A small multi-label audio tagger, trained from scratch.
Training: soap at rate 0.0029, 6700 steps, batches of 256.
Data: 39062 training examples, 43.9 epochs.
Rows from block 12, named by matrix and row number. Each number is 500 + 25 x the weight over its row's rms, rounded and kept within 0 to 999. All counts start at 0. Numbers have three digits each. After the name is the row's rms in percent of the matrix's.
# pw1: token mixer expand (model.blocks.12.mixer.pw1.weight, 384x192), inputs 0-47
pw1.114 081:482509538531478511474490495496468511509531477492493469526455486454455488496530490491521478497560431513486492510487513512532527481498471494496508
pw1.115 083:507521532518496515544536465492485500536465509541503472510498475490529511487473526457495481462490503469506555530496486498500553541482515504495505
pw1.116 112:504454493525482459501502492503471477478500490532479475488498550489497433469464503500479482512523493486468498510466494475528536564499459467482526
pw1.117 093:502524476490520521498506514491471504527470532517495567503543486494489528475495540503481522524506458453473512477537484544491490505491450490490510
pw1.118 096:492510552465537496532489546494498502494539513494499490544483500488433539457507473510468526501484503507499483564479502511495527516484477527487526
pw1.119 100:456470485488535466498536514513456460559511469522495532471521473476499518471509511492511476477472493459520520479480501506553449469492478496474445
pw1.120 100:495461491522520533494483511537471489474523529484519497497492551518515512502524531501501526535501536498506504438517495542487529469503453504487525
pw1.121 100:495474511504479521517508477492486497455456474487516484523502487506498521457463487523470489528499510463530508480553489508503551466502492461530499
pw1.122 088:447497528489541500485486451486492501514475461492516511471510499500471482500470434491479503473470490475484504523497481534529482448521493539532544
pw1.123 104:484462521487518433500485524520500549525481479519511583487508473497482509516530495498475496496559461505480476512562533497506475500504507539485479
pw1.124 146:475538464523530481476518518534498505503464517503533451510492505512505506508506488495483483515492517485496494515480473559528476498513478526512488
pw1.125 112:485522438485490474491501426540488512493481462516510519491494507456520515518503516461477473526486517508519544531517474482527477512494487531499472
pw1.126 105:454465476493487459512475478485487535513509523501521578486504514502492517559495506485464485486481510513516499477531499487498516520539492478459498
pw1.127 089:516530548492498493528547487520482526546533518473504478562503518525494500504457525487464473444518519488531485497481510486502538527518528523490493
pw1.128 101:477494468497514491489465532489487505503537453440547516504503501490542440510518491521492462525492540500498533512507503526531514516483463508505455
pw1.129 091:505552493499513498472495513517481532466484464533489530510494547522527551458513459492511466480516549456534535489528507467497513524513528536482477
pw1.130 083:525515452526483462506530496501469489533468448512515461492527518474511487513505499469492464531508458543542470477531491519445476505480492451484516
pw1.131 127:523491494484454483516482493541477525513495522491487497488503502473531501508512529464510474491497472487472529545519471484491479532455476478521458
pw1.132 103:449475515503527473499478504484465504476512496476520559460477520475505486500493447481484517510496497447499487489501519467502470481488498534502505
pw1.133 112:525527493501507545541519521482533540538495471514476491530512473470532473480524509494544511489516521531491470511500502514506458501504553501511476
pw1.134 106:502480527548502536445508522586518476494500486501539511505508500478521476521457483461463506517511499496491505495466524453505532521474494534496497
pw1.135 167:493502513491476508504476478502499531558488467460535446482507529475461536485459506503468496486494481480539561506495517511521535521480472481507463
pw1.136 097:490511538564492471488483459490503496516525514486497465514473530496495506523487532512494522497538493476483488502430473484530513507477510502485523
pw1.137 089:507451523490515458524521478541477502521505486493479538511499537508479460514548524476489490513504486470487457513503539539483492503518501507565517
pw1.138 092:461493440469500473518467473510502456448438475505507518532527483418532507496501496455488472532466484479567524525495488511477496458484484505486531
pw1.139 108:482533488483498496512489521530498535508486490504466444493483555522506488475506503473490473467488506434498478467494511484465500518513486526501468
pw1.140 096:546516523490504486466524506530471528479505488514478490498470529479524447500503501473508487499485503502464511513502476559492464497467481521523533
pw1.141 095:494498505499513477505537498508494482495470511518497489529507496485465517468538464466499524520502506483504459484517468483476481511519481511502514
pw1.142 098:549549521506491475492496459461567506487480467518515538498493503513516484533559501512537492528512472528511475525470462490514548524512510561510544
pw1.143 097:500506493538528542485506510514506486514476518490485484494497534524507455499459491520500493502442551458495521551496506502532487532490491557515485
pw1.144 103:507490479538515484505470495499491484510508502538505534500528503535512489473495531514544472500535452461491489488459497528512507484472500539482527
pw1.145 101:534478467505500488538480519507497504504464496563497522538520478497536515528506505471473508493505536503493505519499518464541528544527505497512503
pw1.146 098:512528511471505528526508519490533458521469479470521526479497474524470499496492513516501515508491511469508536521502521509540462508470499514503456
pw1.147 080:473456500500483493506502484532485500483525496519497545496484518491521481518513482473506519496480519504548483492467489518522530496483485478481521
pw1.148 096:504493499497522486488501473534504514539533485511546480450500519477487485481459456493517521523517534521509479500524520489503521481545480481502495
pw1.149 109:503514512495505487505527489488503537455557472548546451510487506445557500501492493478532506522504493482498488542499486507496548507451454533519528
pw1.150 103:499505473488513488474471496448511479503472453484508494506518503458497530471531513501524526577484474505467539491513526518500493533459480501544493
pw1.151 129:498491457517509475490516499542485496495478502541553488537482521513518485469486502506516492491470472510494472483475542550515489521474522545520543
pw1.152 100:495489557510502481509510523479506491470456514526480470503458497483472494509533527518484481566473521484509503437475522523500511470513519514524521
pw1.153 100:481497485505507473475496522522502509523489448468544509515458506472499511501479491519501504495517514545502501497528506494562457497508469514482551
pw1.154 126:524502485506485470508492482521481482481478509511498469485503449489463484492505471487505508482499476467494485497456487511509461521498495526511529
pw1.155 090:494505487513522504486472488512489446538473478522505520475533476517491509510500532502553486517451545508537514450496486446533506472501461484513542
pw1.156 098:500518464516483506474491491550501521438482515477466490534517467526507495522493514489484507515441493516476508498500491540509525509478523508549500
pw1.157 096:526511482549499501509476450485510484482507484471549440519501459473522518495532491513512463541517500478516503506506481511524499504467493497514510
pw1.158 105:476441439497517489457523469480538484515486471525502495507519493498501480511576530491522477458514549529535504487499491497508495499529475471480539
pw1.159 098:538488483503512467508540507467494519504488471473505524507442539479499497472501532482498520500504488500459503521472512468553490490470510479498495
pw1.160 099:461507468518474469536502468531522529500527521489517513508513539543507497499480511480513507477494495502530483483504484489522498501516498497516475
pw1.161 092:510472469497488456519512506497495455510478526547554489498509476477503493498500558459491496517461514468526552484529462534510490501484511537451485
pw1.162 100:471500495487535498510511521477534515466485479523510504479520517480517500447501486457558483538532532496509478500486495481531471450468514516511473
pw1.163 110:509551460507506506483466474510480465524476509476554492509481493459513506482467492471516501502499536466493501466464489485541522491499485506511509
pw1.164 083:524440503566521509535488511501455487509493507517503535479529504482468496525559521518435507522501515497482518509516517454493521502548517500526515
pw1.165 092:497538488513468507466465490490478506515511490521521476468479488468529482469531510488492475484525490466509506475477491478549522507495512495508477
pw1.166 082:481496500488500496537503462490490493480491501516520541514506513504483505518528469488465498481495463528513509472482475487528512453509511513502504
pw1.167 084:547520506497481507473499508486461492489532488523528460504503487502513525492513513417525515457453488490532487536519501516519473483516501544496513
pw1.168 090:535490507509496499516532481544477504497514499502502520493506520480507460480537463532474545521483481487540484502459523477505473545515460529436479
pw1.169 105:464486494494517506517500473524489494516476454518525494549497500498543518520522508504526508506469490526481466541503440504503532518488461533483542
pw1.170 084:501516473496519485533497484533468511496518491501552474517506495472489504486527492508482523533439514527517534480469495518516492539437456491517499
pw1.171 088:536454514500486479491507530446492509512515469502492503520497495506517488543533539509523500545501469525506527519500512524529493491476556494491513
pw1.172 083:523544489472516492511470490525479485495509457512512456514519504556515500517511510484528520497461501524449541511479514521516496564488488482496521
pw1.173 084:504538531518529483533439503457468506465488481505494511462513487521524525486470519502546506491482516463499517483504530520519473545485528491511499
pw1.174 144:493537468489513527496496484517489556510465473515533526460469474485529505522477544485503509503451500506526499572490475486447460552526521553495502
pw1.175 090:531457483496486532513532481499451488545526492490548504506479509471464526517482520519504469509466505526537475535489527525516496504474509470498519
pw1.176 098:527493477451510509465508475517512475475499504537521510532530479461526485539443514484562508525511535531478510485487464495518510516487551526476513
pw1.177 088:489497497477519484500464507497488499474517499482484513475489487489445487509451475538463523468469516475462508497486467454528435552499485512517531
pw1.178 095:475511466452506514483499483525503493499458479532488478463506477520524525505488532511511500503517470522510463520522460451533508511491487520509481
pw1.179 107:519503495497492466501482475548451480511479500544504517478490481490489506460506533487466507533485484512495492550505505532502508437492474508515552
pw1.180 089:472485522497452509506526506493483541489440487500497500501481470517545505516507521484522508505475515510497506501563520477464473507536475475529493
pw1.181 102:490449484507513522481494455514513530543503520515539503497452514514505504510496504472546469515506496548537507499467485464491505507535525486493481
pw1.182 084:519519485519493503486526471508461543500462532524489520496517494533548541480523496461492537502511550469522564485486470514485456514496513515499489
pw1.183 096:526533465495475488462477469495535540515510476493498529514498519477454472497503511473478510530458486494507483492471470491548519535520536458506486
pw1.184 088:510502568501510510508506498482482488517461500540532494491511539514513506534489486448480488517524536475474492495533501493478505505487472496500509
pw1.185 084:505523514499506490518468510530475514484466528471523470503487471468492511474494521500486503512543469532510535506529453525483462518506461492524536
pw1.186 097:482452504494519489467524489450515521491466536501458500509513485486468488488523545532521505511510472507494506527482486513514497505505470440516514
pw1.187 097:466507530501486496497468444500499491526531456477493469494466493512473533507504500525488529515507490491506548490468536497488489517484500496477464
pw1.188 100:481441503527462549439501480511510515541479499538514481527540520526532469490532497541475516470472544514507507499461507472506542457513464509478482
pw1.189 090:554560511519502461500544495503518486500503446503506495490511458479483471535454488475522529499565542465516439521482483517497480526518506504535548
pw1.190 102:505505451532531478453492516454456533492502484493491505519505490517525451524529482496453541505494531474503544520497467480497529478459478506466472
pw1.191 091:482498494458489489506507506471499489547531464476513450474491555489457474506484470499447470495462498460532574493458483503499559545503468497503477
pw1.192 108:503516459556469490485494464504500525491490526497532468480503481496485523530517487496455533477476503491459461491493470476529472543487492511485519
pw1.193 088:504475494524543504526519515501512492471481553471527483527511524498494498482494483490481504527503472514498479467478475536495517461530493504461501
pw1.194 099:452532538529520518455494485500497500512505510501505504511460504493457489491503517526484470478464516458492495484482520508517514523476479509521475
pw1.195 097:530499507521458462513487515498510489503492496526543497501527527471496562476485450502487506483469545535456545491473503512518535536496455490495486
pw1.196 095:506521531496500480491508517504515507498491520484509529481518529507544514500512521494469502545486579501538526484490486509485518487508500486457519
pw1.197 092:502499475458526474479476506488466472455483545551523550483486535497470477450467534547530502482492491486495509458503485493531493491490517508493513
pw1.198 081:487522485498524519516511513536481498515517458514470439489499487505511493480477521525466479509491501498484502543478487537485492542492499529517512
pw1.199 093:514521516543507519462510482527444510482468523492518504511493497485525475507467492458474482490453508493534534474490499532554499499518490566508515
pw1.200 086:533500488484474536465433479464532517472471486483526497525508499467500493528530514488461514450474485491504501492495464462509479498525467434523515
pw1.201 104:515461469532508447465501508476546494497484521497534509512497521459504466503529494481546451502559550492548517477482513512520537518458475503526474
pw1.202 110:475525495501492491479539508545506489549518494483528527525482467471522513518478490466475456528534479484462511541540467523547517519530529478467520
pw1.203 113:517512449515477521521544499490493460548428457518457519532513503531519507501519511486506481508536533493512524515508509491492517483531492507493506
pw1.204 099:503463527535479552476543501473553508480492496544540504455485524493506513489487510489519518502455502466489483493447497483466539529511462523505463
pw1.205 099:484500520438469547496519475468475500491498530466523473529489501520511540504466500499489451541518504509472505512509464474537482453495478503518499
pw1.206 091:525540454545510509488470503521472493492505530455519497468458525510502522521483488515550499480515503487522546490505517474460516452495540475506490
pw1.207 087:497476507532506493466536434513506522493514457529524489523513535492488502523478493432538498499473450509524491488494509507518480530540517480507563
pw1.208 100:451535502475520509462517502520519528491476515504507518480527539474484500439510496476519498516512476494497479484508494476488485501489493514504502
pw1.209 112:502483479469517523511538512462488483571486500533564481513506465522451470501469523509533505467461486507536517552505524453475494466498449536502509
pw1.210 107:507487492477519467524518468468538517481529480495539543505553495501484480471506487539538468496539491541488486483487539512536501493495431473507563
pw1.211 100:494504489518549450506493500488501505503504487555484506485490480479522493484487487481490483481522512481521518531512476515476486505474479520495492
pw1.212 096:486557518508510500465557496545533518525464498512538562490491513504513484462516513486535464490517521481450469494512503482501493498506493548481477
pw1.213 102:449559531518491529505523492484522507502502496486497491483488481509521495516489544446478457514518504530511546511495527516556496540479515495490494
pw1.214 110:512492500554475484494537489501493508505527498484515557507509474508500496482539510499494469507510509512493525515478488514483519510527485504521502
pw1.215 090:431497501476476468483472460492457493512472484500493492487464490469505503473444478480498449497544540517523508531482543489524529500514472503488461
pw1.216 082:498478519486496498502486455519500510477523510514531420523490516503530512496492497497477495520486443520435491455519457503506470489478487508523546
pw1.217 104:500468514510475534460504492513481519508468487515462488498493496514516491479497544535522459550466481450466509531484479484520494512509478498463464
pw1.218 104:481521465468503526485518526458493495493449494532508520464478470476495499514536473491498492514513498509551492509507544473500498462505469528498494
pw1.219 090:491499417448474456517516503513523489501490468563496525521531502466514491492507507485517497499510522470518548481510483514517514493511525509478511
pw1.220 081:492509475517504507532520473503519492479472482483486468496487507494508469498549513504509514501528504513489513504481493487520479535484463492533509
pw1.221 116:542467507537549515464466510505509509487478511508516496484460507508510508498508524504489493543484477495496479521503477469561446483516517509494526
pw1.222 110:496485508517539490508478505477543483535534450528525479537496535513508521489474499538461520462552473529489505520502457477504523476485460504468513
pw1.223 113:514501477468472486503485505460503481502503444516500506509457456477487500578505509484488471552558520498476465504514511473480474473484427539477496
pw1.224 137:503507462502507483482516475477476491526501481510526502455487465510501497533510529494484478529455525487512526574470457456519491521498511507553505
pw1.225 097:533480503510486470516531522541494486502487535513517512498481481478505568485537470455506506547501567487573539499463527540490470517514431496487517
pw1.226 107:478490505505493476480526529489481496496499519465496495519517530474512505470490458510476493435507493482523526537465499467541517471552411453509487
pw1.227 089:478470477487558458506501493498455485508485535546524483496446525467509471537510523444521496495512496497489476498488549470493506514464524488458480
pw1.228 094:507466475515527490524488476507505536534498483486510441492522447493500498484465534532529518546445514516510481487498457545488521535527449503524531
pw1.229 098:478456471453536463500550467486513489511537493545527513514537514493472546533522509480467464536557522503483496452480497484490464520493468477450497
pw1.230 119:485551526522497494501543509541503562483449493515505495491469520463473538492507496539482476493492538527510527493459506510516481503508504522499509
pw1.231 097:521507485548456493509525524492534528510504519495489468491486529500550499521498449492517454485518495497490525518471472512533495487493508537511498
pw1.232 099:522485502501481472482508512497517509488496492484482465495516566516471513495445510516485546471474509481470509480500430513483483497520508523519525
pw1.233 110:525518495464511525504490527492518513499517523467505530499493562477470490465525485542536505524492531513502490486511556501514477506556501460498449
pw1.234 099:482530538503523511521528528507500515467508497524521537498498477506535497490500566492452505525492470512543506509482515506446526510485504548524457
pw1.235 111:514501496531505502507529503505553508499501485490540485440531480528569502468515513482462501515452521517504509481489484516471488512503499504481503
pw1.236 099:549502500500488499526495521527443472520498461517544473541520482497525498500475481466467500477478550556506499520475477508515480540514483480504522
pw1.237 112:502531444499518519493499506490495506537476506509527499500513563497441476530488514537531498491501485492484550547500455492488481517509460468529518
pw1.238 120:492515493524489519507536524483491484498537486481503466515493448485501521498520481523495496448494554468546465443510518498504504471484494501483490
pw1.239 096:506517487490513503509525459536524461528495498541518513518476489495438497505446517538512521513474488478433483458503510488506502530487453473551535
pw1.240 095:531475464539494504493533529530494511518507502468493499514500537490538556514447510482449532512491508545464495540474469483556488499475497515485529
pw1.241 099:516476494491455484517469458502488527497510482540503501517522500503496508517517517483505534500500511527495503534530518506490528470536483503532504
pw1.242 093:504532518483489486535519475483494483504533492484501529474500537491508455536459504509510543493463499451533497499501491489475513535474553525526501
pw1.243 106:521456505495489505473496518475508516486474488481508526530513531494485506533560500491523489554502549489484503489514468488490457469482526516473545
pw1.244 101:459478496520463484531548497488450471480495488517533526529481527485497493494444502524506494474502551486530491506533541483506502529497521466499520
pw1.245 090:504529494509522513507508566519477531504516523509517506505515490524561502493469525490511481520491483484532493474478501472465477493465514451520534
pw1.246 089:504479466496513477517490500470490467539487502519529531563480507470448492475552514467461505497468473492528512459496475473519517483488502484491547
pw1.247 107:485490507492468493506502504502539515521497510550483502476492481486528547488505488478474502482527491519549507500516537513466537498506488481495489
pw1.248 079:520513550537480508480471476539509432484516527484486547462485482513456485545500487514499542497495499482539525506489498518484483509481509517466511
pw1.249 103:511528536509469487449513468508521482532501471514550557481515482471528473485508494536493506474522483463490529452493530504526499502514500506515476
pw1.250 088:507496446498514455495497509501505481480482485478480491520534499508522498462503439525473480521497518533510524557522571530482487515489484475491495
pw1.251 081:463483462545512487492502476499486487489484464513536469513501510468505447500519498433482504494471454504522504490494532490454473482475449466472479
pw1.252 106:476462536476465489478496487511474526545504512550500545482485518482462484463487438491489473499517526508511483515476509495492442499514465474493474
pw1.253 100:489504474495527497499504502508467529503486495484521523511478502496460522514549466477494517532480483475530483495508486562488500543503505549476507
pw1.254 089:482481502535469503481533441541453495515509490490484494493506524523543558516519444516480517478501499521449535504446482479501477505520523489506552
pw1.255 098:503538512520505490480447520491529505538472516468524494478491537490531507498523553515521554496470531513474483460472497478543478519505509520468508
pw1.256 089:526571489491513486492493530493517492451530493531532456498496477478499537513496507509491466528508473525490498524508472495495504519469550569521495
pw1.257 092:503521483500475532493511441522524447530508504501477430524541489481551484490529483457489487540474508479535516484491485407516513494487512465517480
pw1.258 083:480481506537493467510537499503481478515525495488529470479492506474421514487506540477519540548507528479528552480481521493460496482481494484484526
pw1.259 097:542528475517502497481480485520494528524534513528470479499518510472483488502495484508531489452500512506514532489499505512516511493567486544515466
pw1.260 088:466488498507491476493504474521504517457486518504505540484512510519508526542464501496499454489526510475446545467490496530470523494497492527508498
pw1.261 103:520494517494525478505481481487507485508516489513514492495445519465512497441521494511566508467525486484475494568538492504510538526516486527550531
pw1.262 091:505506540525510511489473453494456520538474470511503492510510512516513504450493515461516503484562492483535500521524553487530478526512501539541458
pw1.263 089:480546540474498502484508525509489491490483486487514509505565509519469466523489496478499517522549530521492491543518534484506482514506549556521527
pw1.264 080:519478509520520476486508468576472546503504503479493489560481534472504490558491517503490490551472470501532471491501492488512517491522474547525528
pw1.265 097:478454457504523530539511486509510523433492502512460491502474487550537507523485530515495494531452453498505509499501520523521511477518544489522489
pw1.266 097:510509523499501541501469496511478547565519494508548514486490475503501509493474492495451468488520487478497521478530488508498502495516517505469527
pw1.267 079:509554531533548504520496523549457524552473481465461540496528498492486498483503516526511471524477528497486538504492460466491522547521517526525504
pw1.268 121:485549484498478460502487515516543479462490516498506532509492506474535450564467526524532451471493489487528518469511534477473536539485493476497537
pw1.269 103:507509470544491505485513539529456514509509503519520461486514520461511526529466465469472506513482522507493559529529487468493481506459500491490551
pw1.270 084:465490492512537467500468505527491525492451503505517475464494485495524481488490533508455506480535485489510520532507513495515481511514468512521507
pw1.271 132:486500515514516500491478491503489517539486498516477489472526492505536494503498490465528468506460583480514544527511521511499516521462496503510517
pw1.272 086:507493537511527535486527518523461505520500523528468483518472491510528511455504521478482495509467493526502463519452513483514533525458526470481487
pw1.273 111:505504489541486494471506490482511503483560522488498504496495530534498469458500482500472526522510498503469532497491500473536468540412492530534496
pw1.274 087:428533505500527485486477499549513502527537494529516491507522491517454541522486458441493521463492524516477474505474479500485520495482475483538468
pw1.275 102:479521499505534498453470492484491489494499489486514507510502530469502544497482485521547538486491475535503522456492507475526540523498514494496474
pw1.276 090:528518485528510462466472545468511476491469552531503502471464487473489503522480532509508472508483537499528509497483455514467523555518527521529534
pw1.277 088:462492511478499528450479530495521457496540484437487510497456469503497498503483495453494535477515496497522525551484517505520492506532522531514504
pw1.278 110:433537506471503480470491526550504494491501511531471446491476535442514544524494518501486492493505493527528481483547486488522505484486489508484514
pw1.279 097:497476515508515500509483507457479489516529521516531485494538527421510441496461539515516469555488500494488486509487476499518513493527486542482486
pw1.280 101:506512484485534558495498503504509495519544516506485464522499514513493516513499453479515494467483514517528570467488474497495506532476479511533532
pw1.281 155:522503483472498493490529462473457484542501485486507515503522484431489512483473545514464512473513463492511520523495441506501498527544525535502541
pw1.282 094:479443504517456497486511471491483471519543507507482470495487502490537506507475543514494469509492504495499523448489482464496513496483481507477492
pw1.283 082:453473484478489474491494489518514482534503482538555542513483471432530505490497537511471475526463497479536497530491478458492549524506498471481474
pw1.284 111:540526486529501510503518518503505484552482494490475518485498514497480497500528513478502460531514568495566516489487504470483490509474486475491444
pw1.285 096:483514465583472499514505485488496506501499497504540512494516515467488513534495532506517494537505491520478513514556496537540429534507503538530529
pw1.286 100:532483511503496561497479541514501516504481544501495464457510500526551485499467453493521545469482510508496501535495511507481487466493481482554521
pw1.287 095:493455499503480460467482482489503481457507508474516507494492511479508507544508496502510493547486495528546495523477511507500487486492476494497499
pw1.288 095:502460455520520446466521508500517529504500472467515454512472495509525492521523497464500476493539497487483542499510461487508548513539503472452490
pw1.289 128:495517518506498518434511499479504522505447489507508485492512500455494477495548498532500518517468488472488494567519491508521517504452508518495486
pw1.290 103:472528517515473534470492488497491498545479503490512491509521488501515527492491486476535482447512515499474513483469513471493479511519503496480539
pw1.291 093:544503547494533429478489495475514510496494531516543516529489512507509481525498497490501484523483511513517522493502494517475548527464529517510494
pw1.292 085:478475525489500516489483518474508512507501509531535486498495495462443493530479533439510482454463477490467543497535458502493473514478482491458496
pw1.293 092:497451497522509510507495497539501541467479511510505506507502505506494509466497489507497475560495533520506534503443502517475498535517497518492494
pw1.294 095:491491471484503541488474498507484493541478530464513471487469460498495523474501530489532522469515476514480484487498546515507484490514487497529463
pw1.295 098:493515502488543509527520529517508492523482524517527495511478486509486471532500466505491550467512512493479493541501484501507466494477505495546505
pw1.296 098:493507540509546529486539483489502502519542482497465490478533512511514486465502490542487521495550514518483467504489474472514524522478471509515552
pw1.297 091:512480486518558539476487534492475471449451518551477505522486469485481469508478553511481506529477462487492525493477528487501496511462475571488530
pw1.298 091:483470510511565470503496484516528496495525497502503471500488519501511484498454509512478556512525458504469510495506494510481467514454500545551494
pw1.299 092:537496433497536492463509493482491492506490525451490494519485502488477523517480509493501529504519457508502505488483478532507497486524529482495507
pw1.300 098:497471522507500453481514463547527488540462487528471476512535527499469523479528459453460494495506505475494514499486475487560501521520469505491534
pw1.301 139:487475481543491501506495509526510496518489523529525479541517431489461451516437515479481540499525507534507500465489532490499539490522484502493504
pw1.302 093:527462476506514500506478486487485514460458493540535561545480515496483496501459489494493506462530503501505542516533474539511469530466507497494486
pw1.303 097:492491494458464512510541478492482472451453479490541477531524494546487540481520523491530465462470503517535479505482471521463525497524524473480524
pw1.304 100:539508475517481503484542478487485499440497469496493514507510509506494557470515517472507501487491512508546487516485522511439488468483519505493496
pw1.305 088:466541478514490552487517530515516495505490473517530504491491434518478512485501442482530509488484509507523541490506523510518501507506478491520510
pw1.306 092:508536541492490480483471451481471508556509523459502500499496501474520521491512516503506481505502518509513553493520528512472540530504484536501514
pw1.307 102:524460480505526510529505469497494521508490503496504504503559483479478510498481460514487514512561504474495480462464485492482485512488484494576519
pw1.308 094:522452537529472445515518470497490516535529504470504457523478508525475523486544507520510495489482463508536472474527498458525512482487512518506519
pw1.309 111:513532478521490507501516517516498532534492515489512502494483516505528502503486469468494507484451524494481530526486494505477511522510515523515493
pw1.310 109:531482500512529501568520490475516496526531488513479456522507519494496495538474503504519499490530539499452468532478518486526540462502510509476501
pw1.311 110:496493529512520528496509502531515465492460487481458518517503525470466489519541499506539453476466481485507467507521488483505465473480510511474511
pw1.312 095:453495504491511499506475498477493472490466494490532465535482533524492544480473486468467518523496506458541521487471509506483504506503485521508503
pw1.313 089:552535488521431511491521455516488446464494496456526474507493550499491502508483497499462507485480482479471550507469521491490467509512478524548473
pw1.314 085:463513414497458499487518513488504530503500488523504526519505492452468493455464535527516529485495509506540515495491463520529456513483492525508480
pw1.315 099:484522524476497475507457528456511480516468482491465487518470496506495441450485474483524494432464503493509493508512500502497503470469498492480499
pw1.316 093:492483478517498508476530528492472519533503502535508477514467478523509467508514508524531495462467472508482508495486461515513494500536496504499553
pw1.317 106:451536465507507486497456499487508526510485526517513502475540515516525504503486494488476470513453514494492503495521500511517498515489462527482510
pw1.318 083:548476485497524542513484474472501495500515511524524511600536502507505475522506490527457498516490477474470474496447477525508518488505500510516521
pw1.319 094:488473509490494504522505487486493471526483508501524514529511528507530497533508494524480542480463485502521533538462478478509459487489512518471534
pw1.320 086:477467500533479494569497467466505509502460506556521477473477482459501506526481496484466464467502535501484496504517490476503504518514473534512519
pw1.321 104:494505497552471459453524479509480496515483512526482549491543493496496506493520566441532438507509512462483522509482443440516500522492458481516478
pw1.322 095:492557477487470462528486522499542452534512498466496479493480491510475482446466537496480499474500507474517543519486529481485533514494512524484523
pw1.323 131:490497499541505481488514482510495498521451507494493479495470487476444463469512494543502479516534486508540491544497447491495542526497473504511517
pw1.324 099:473522498526492490512481455522502553500520512523487504476501510486511514532481505501483496509479502505517524491483496511514493514458507541497485
pw1.325 090:468499509504524519459472484485501506493535493487510501516519536511521504473521488454489440499528501550503483513503536516473493499495504479521510
pw1.326 105:507467511489489519506505485513516451469492485507503496472484481457520538498531551526447450528481488467509494530452463491526466482517445521512515
pw1.327 122:482468483504474515500466435508498512532517527514521498466459512523492507492489507487469488538489512480519496496518477517543520477510495497494525
pw1.328 116:492485504464471514498494517542480527498486531502528493489509488477502486564481427529493497526509531473467465499456484513524502524453478504447490
pw1.329 096:507563500529482517473504518487459536507504496505529490478483516479531491477485485502489481576469535501493502492464497512504510508485501549504516
pw1.330 097:510501516490508486482514474484486517502489439531543475490519495525524514479530520518495517506471522481526528484516492515515487448498499485509510
pw1.331 113:516558469528514510498502466528506493495491506511507500521454502476518483533495518453533491479510515474477509463497505509503544441489444511537482
pw1.332 096:504470479517540464494529526486531486468528443446486509487473499491506472482527482477478508504516521503517480500449504464491471519473510484536515
pw1.333 096:487522498510503503515508539478445477474497516515500537472486499487479518510429483508492494531504544501530507479485488535486474552525519481490492
pw1.334 085:510526501512515492499477467512523471539527524472494471491480525471447497479525488524498495520495472503485543484533505538497459508472519497505553
pw1.335 099:497499472491457464528428481516517475496488501518489533552529515491498516519444480490495501523448445497484501487487501502485499507502504575510490
pw1.336 104:514458497524483506543530526519455488540479503503503478522507456513475514533485504468542492449460473517496550507507475490494482481564506498514544
pw1.337 107:482448472518492515465487506506501536499519539517477474496502543560527475490511478443504483503536512538464488514512508487486505506492509475487472
pw1.338 081:493527534502530478516490502504543536495496466512488472445500530518477519488474453483459543478492520520511503497509500494504505519487526524503576
pw1.339 092:454476517497485509516539506511475495491496490515517512525525529494501496481520490459459495516484484480550479547505450506532529538502472504459490
pw1.340 090:543469527497511517500459473506504507524493506493505495497501527489536512458494484507502519485486497520471524481468538501502481532516476493495535
pw1.341 092:451493545507506521508502571480490485488528519509487507490462461493499482526495479477489502494468542475498526518481500532446485481489464511523541
pw1.342 163:522455505547492504526492463512489473517498496469498492495494531513474504552507488512507431498492492493528490492483509544535530478511511473496519
pw1.343 097:455520487497499521484504496457524458509498483513511532481461471519474531549471514462498483500546489487483493550515506499509489495490469519496512
pw1.344 106:469568435504506520534434460471530499486536483511493497485515523509532527476506505468512453479491478484463485468537512526503480514506502537496519
pw1.345 083:524493496539536519512533468477512470522458468474512494464518507525530526495496507467486495543516462530499490495501541477493509459508509433492464
pw1.346 096:522506522500520489465532467510531445547502503488478500528476514506504514576523548502515487476503475528513520524479561501474474557505497490501524
pw1.347 089:480503498501495534517483469538496493497456497484573447444458476510462500502528504489473470484515542534523532450515512502460496533493510530514481
pw1.348 087:482522486450526457553480467479488515528487470476512525503510474501470498484480490470486461463458475477496492495524483508511521523533501484479551
pw1.349 088:519481466485508468474511470519467517485505504471518467441512473437503512487474484468530486508470504507474452522484488517517501505536493489477518
pw1.350 092:493472496500444494509548484508540490510508467438516459505512484468496471489477522500523487516456510481519538470494522504489491491553540551516501
pw1.351 091:462497528512463500547512506503499509504524502525560500490470489494536509485503513445496492537499511518514477530496511491498510449513527495475512
pw1.352 099:487519470535498476506493438491542496506500504508520465474494494494464526551498487515456501512511519479433471473525486536498498556522464491488488
pw1.353 092:486502475496507468450500481505497486523537511478500507507464493482452474479576491490502474500495508519499466519477489513463470503532451485455480
pw1.354 120:513462479522492464500489472499489480530513486485492488505479509509457545525480532453505471503486516494516520509461526506526488500472509487508471
pw1.355 086:503475493533478469489532496493459495487550524512453492557511487472510514495476509502446465471536503475487516445491513518530509535528515530538500
pw1.356 100:479513494479503464486533500498515514512505496474509495452486477484520495505515418499487506475509514474508528476482530486528512498516470493505464
pw1.357 104:455533558532502531474511495518505475500454486485527496472458523495462535478493524525467483521484496517508507495473476535526488490499494526495455
pw1.358 105:475517539467443476496482490484478508566493532455458512514509491540482507503451515472478490488494568461484529475497498483504514506471519485503501
pw1.359 105:487494506523500489474459480473514501517493492528517521543487476480503503497480491454445477484500512521511488522472492526498483535512487494488497
pw1.360 090:529473516521523501479494500455469493494485499476524448513501510500514466497504558512473524533459513483468482474456496449496549487495505447527553
pw1.361 098:504481476508509511506507526505563491509513499549510485516490477482502519560518456477522525536508520554498506512500479508477551514454492503486490
pw1.362 096:494536517497451467495491478488463493471508477497506493482483537476519479513496491462542499507510480499491494512473496505494515517502518549543547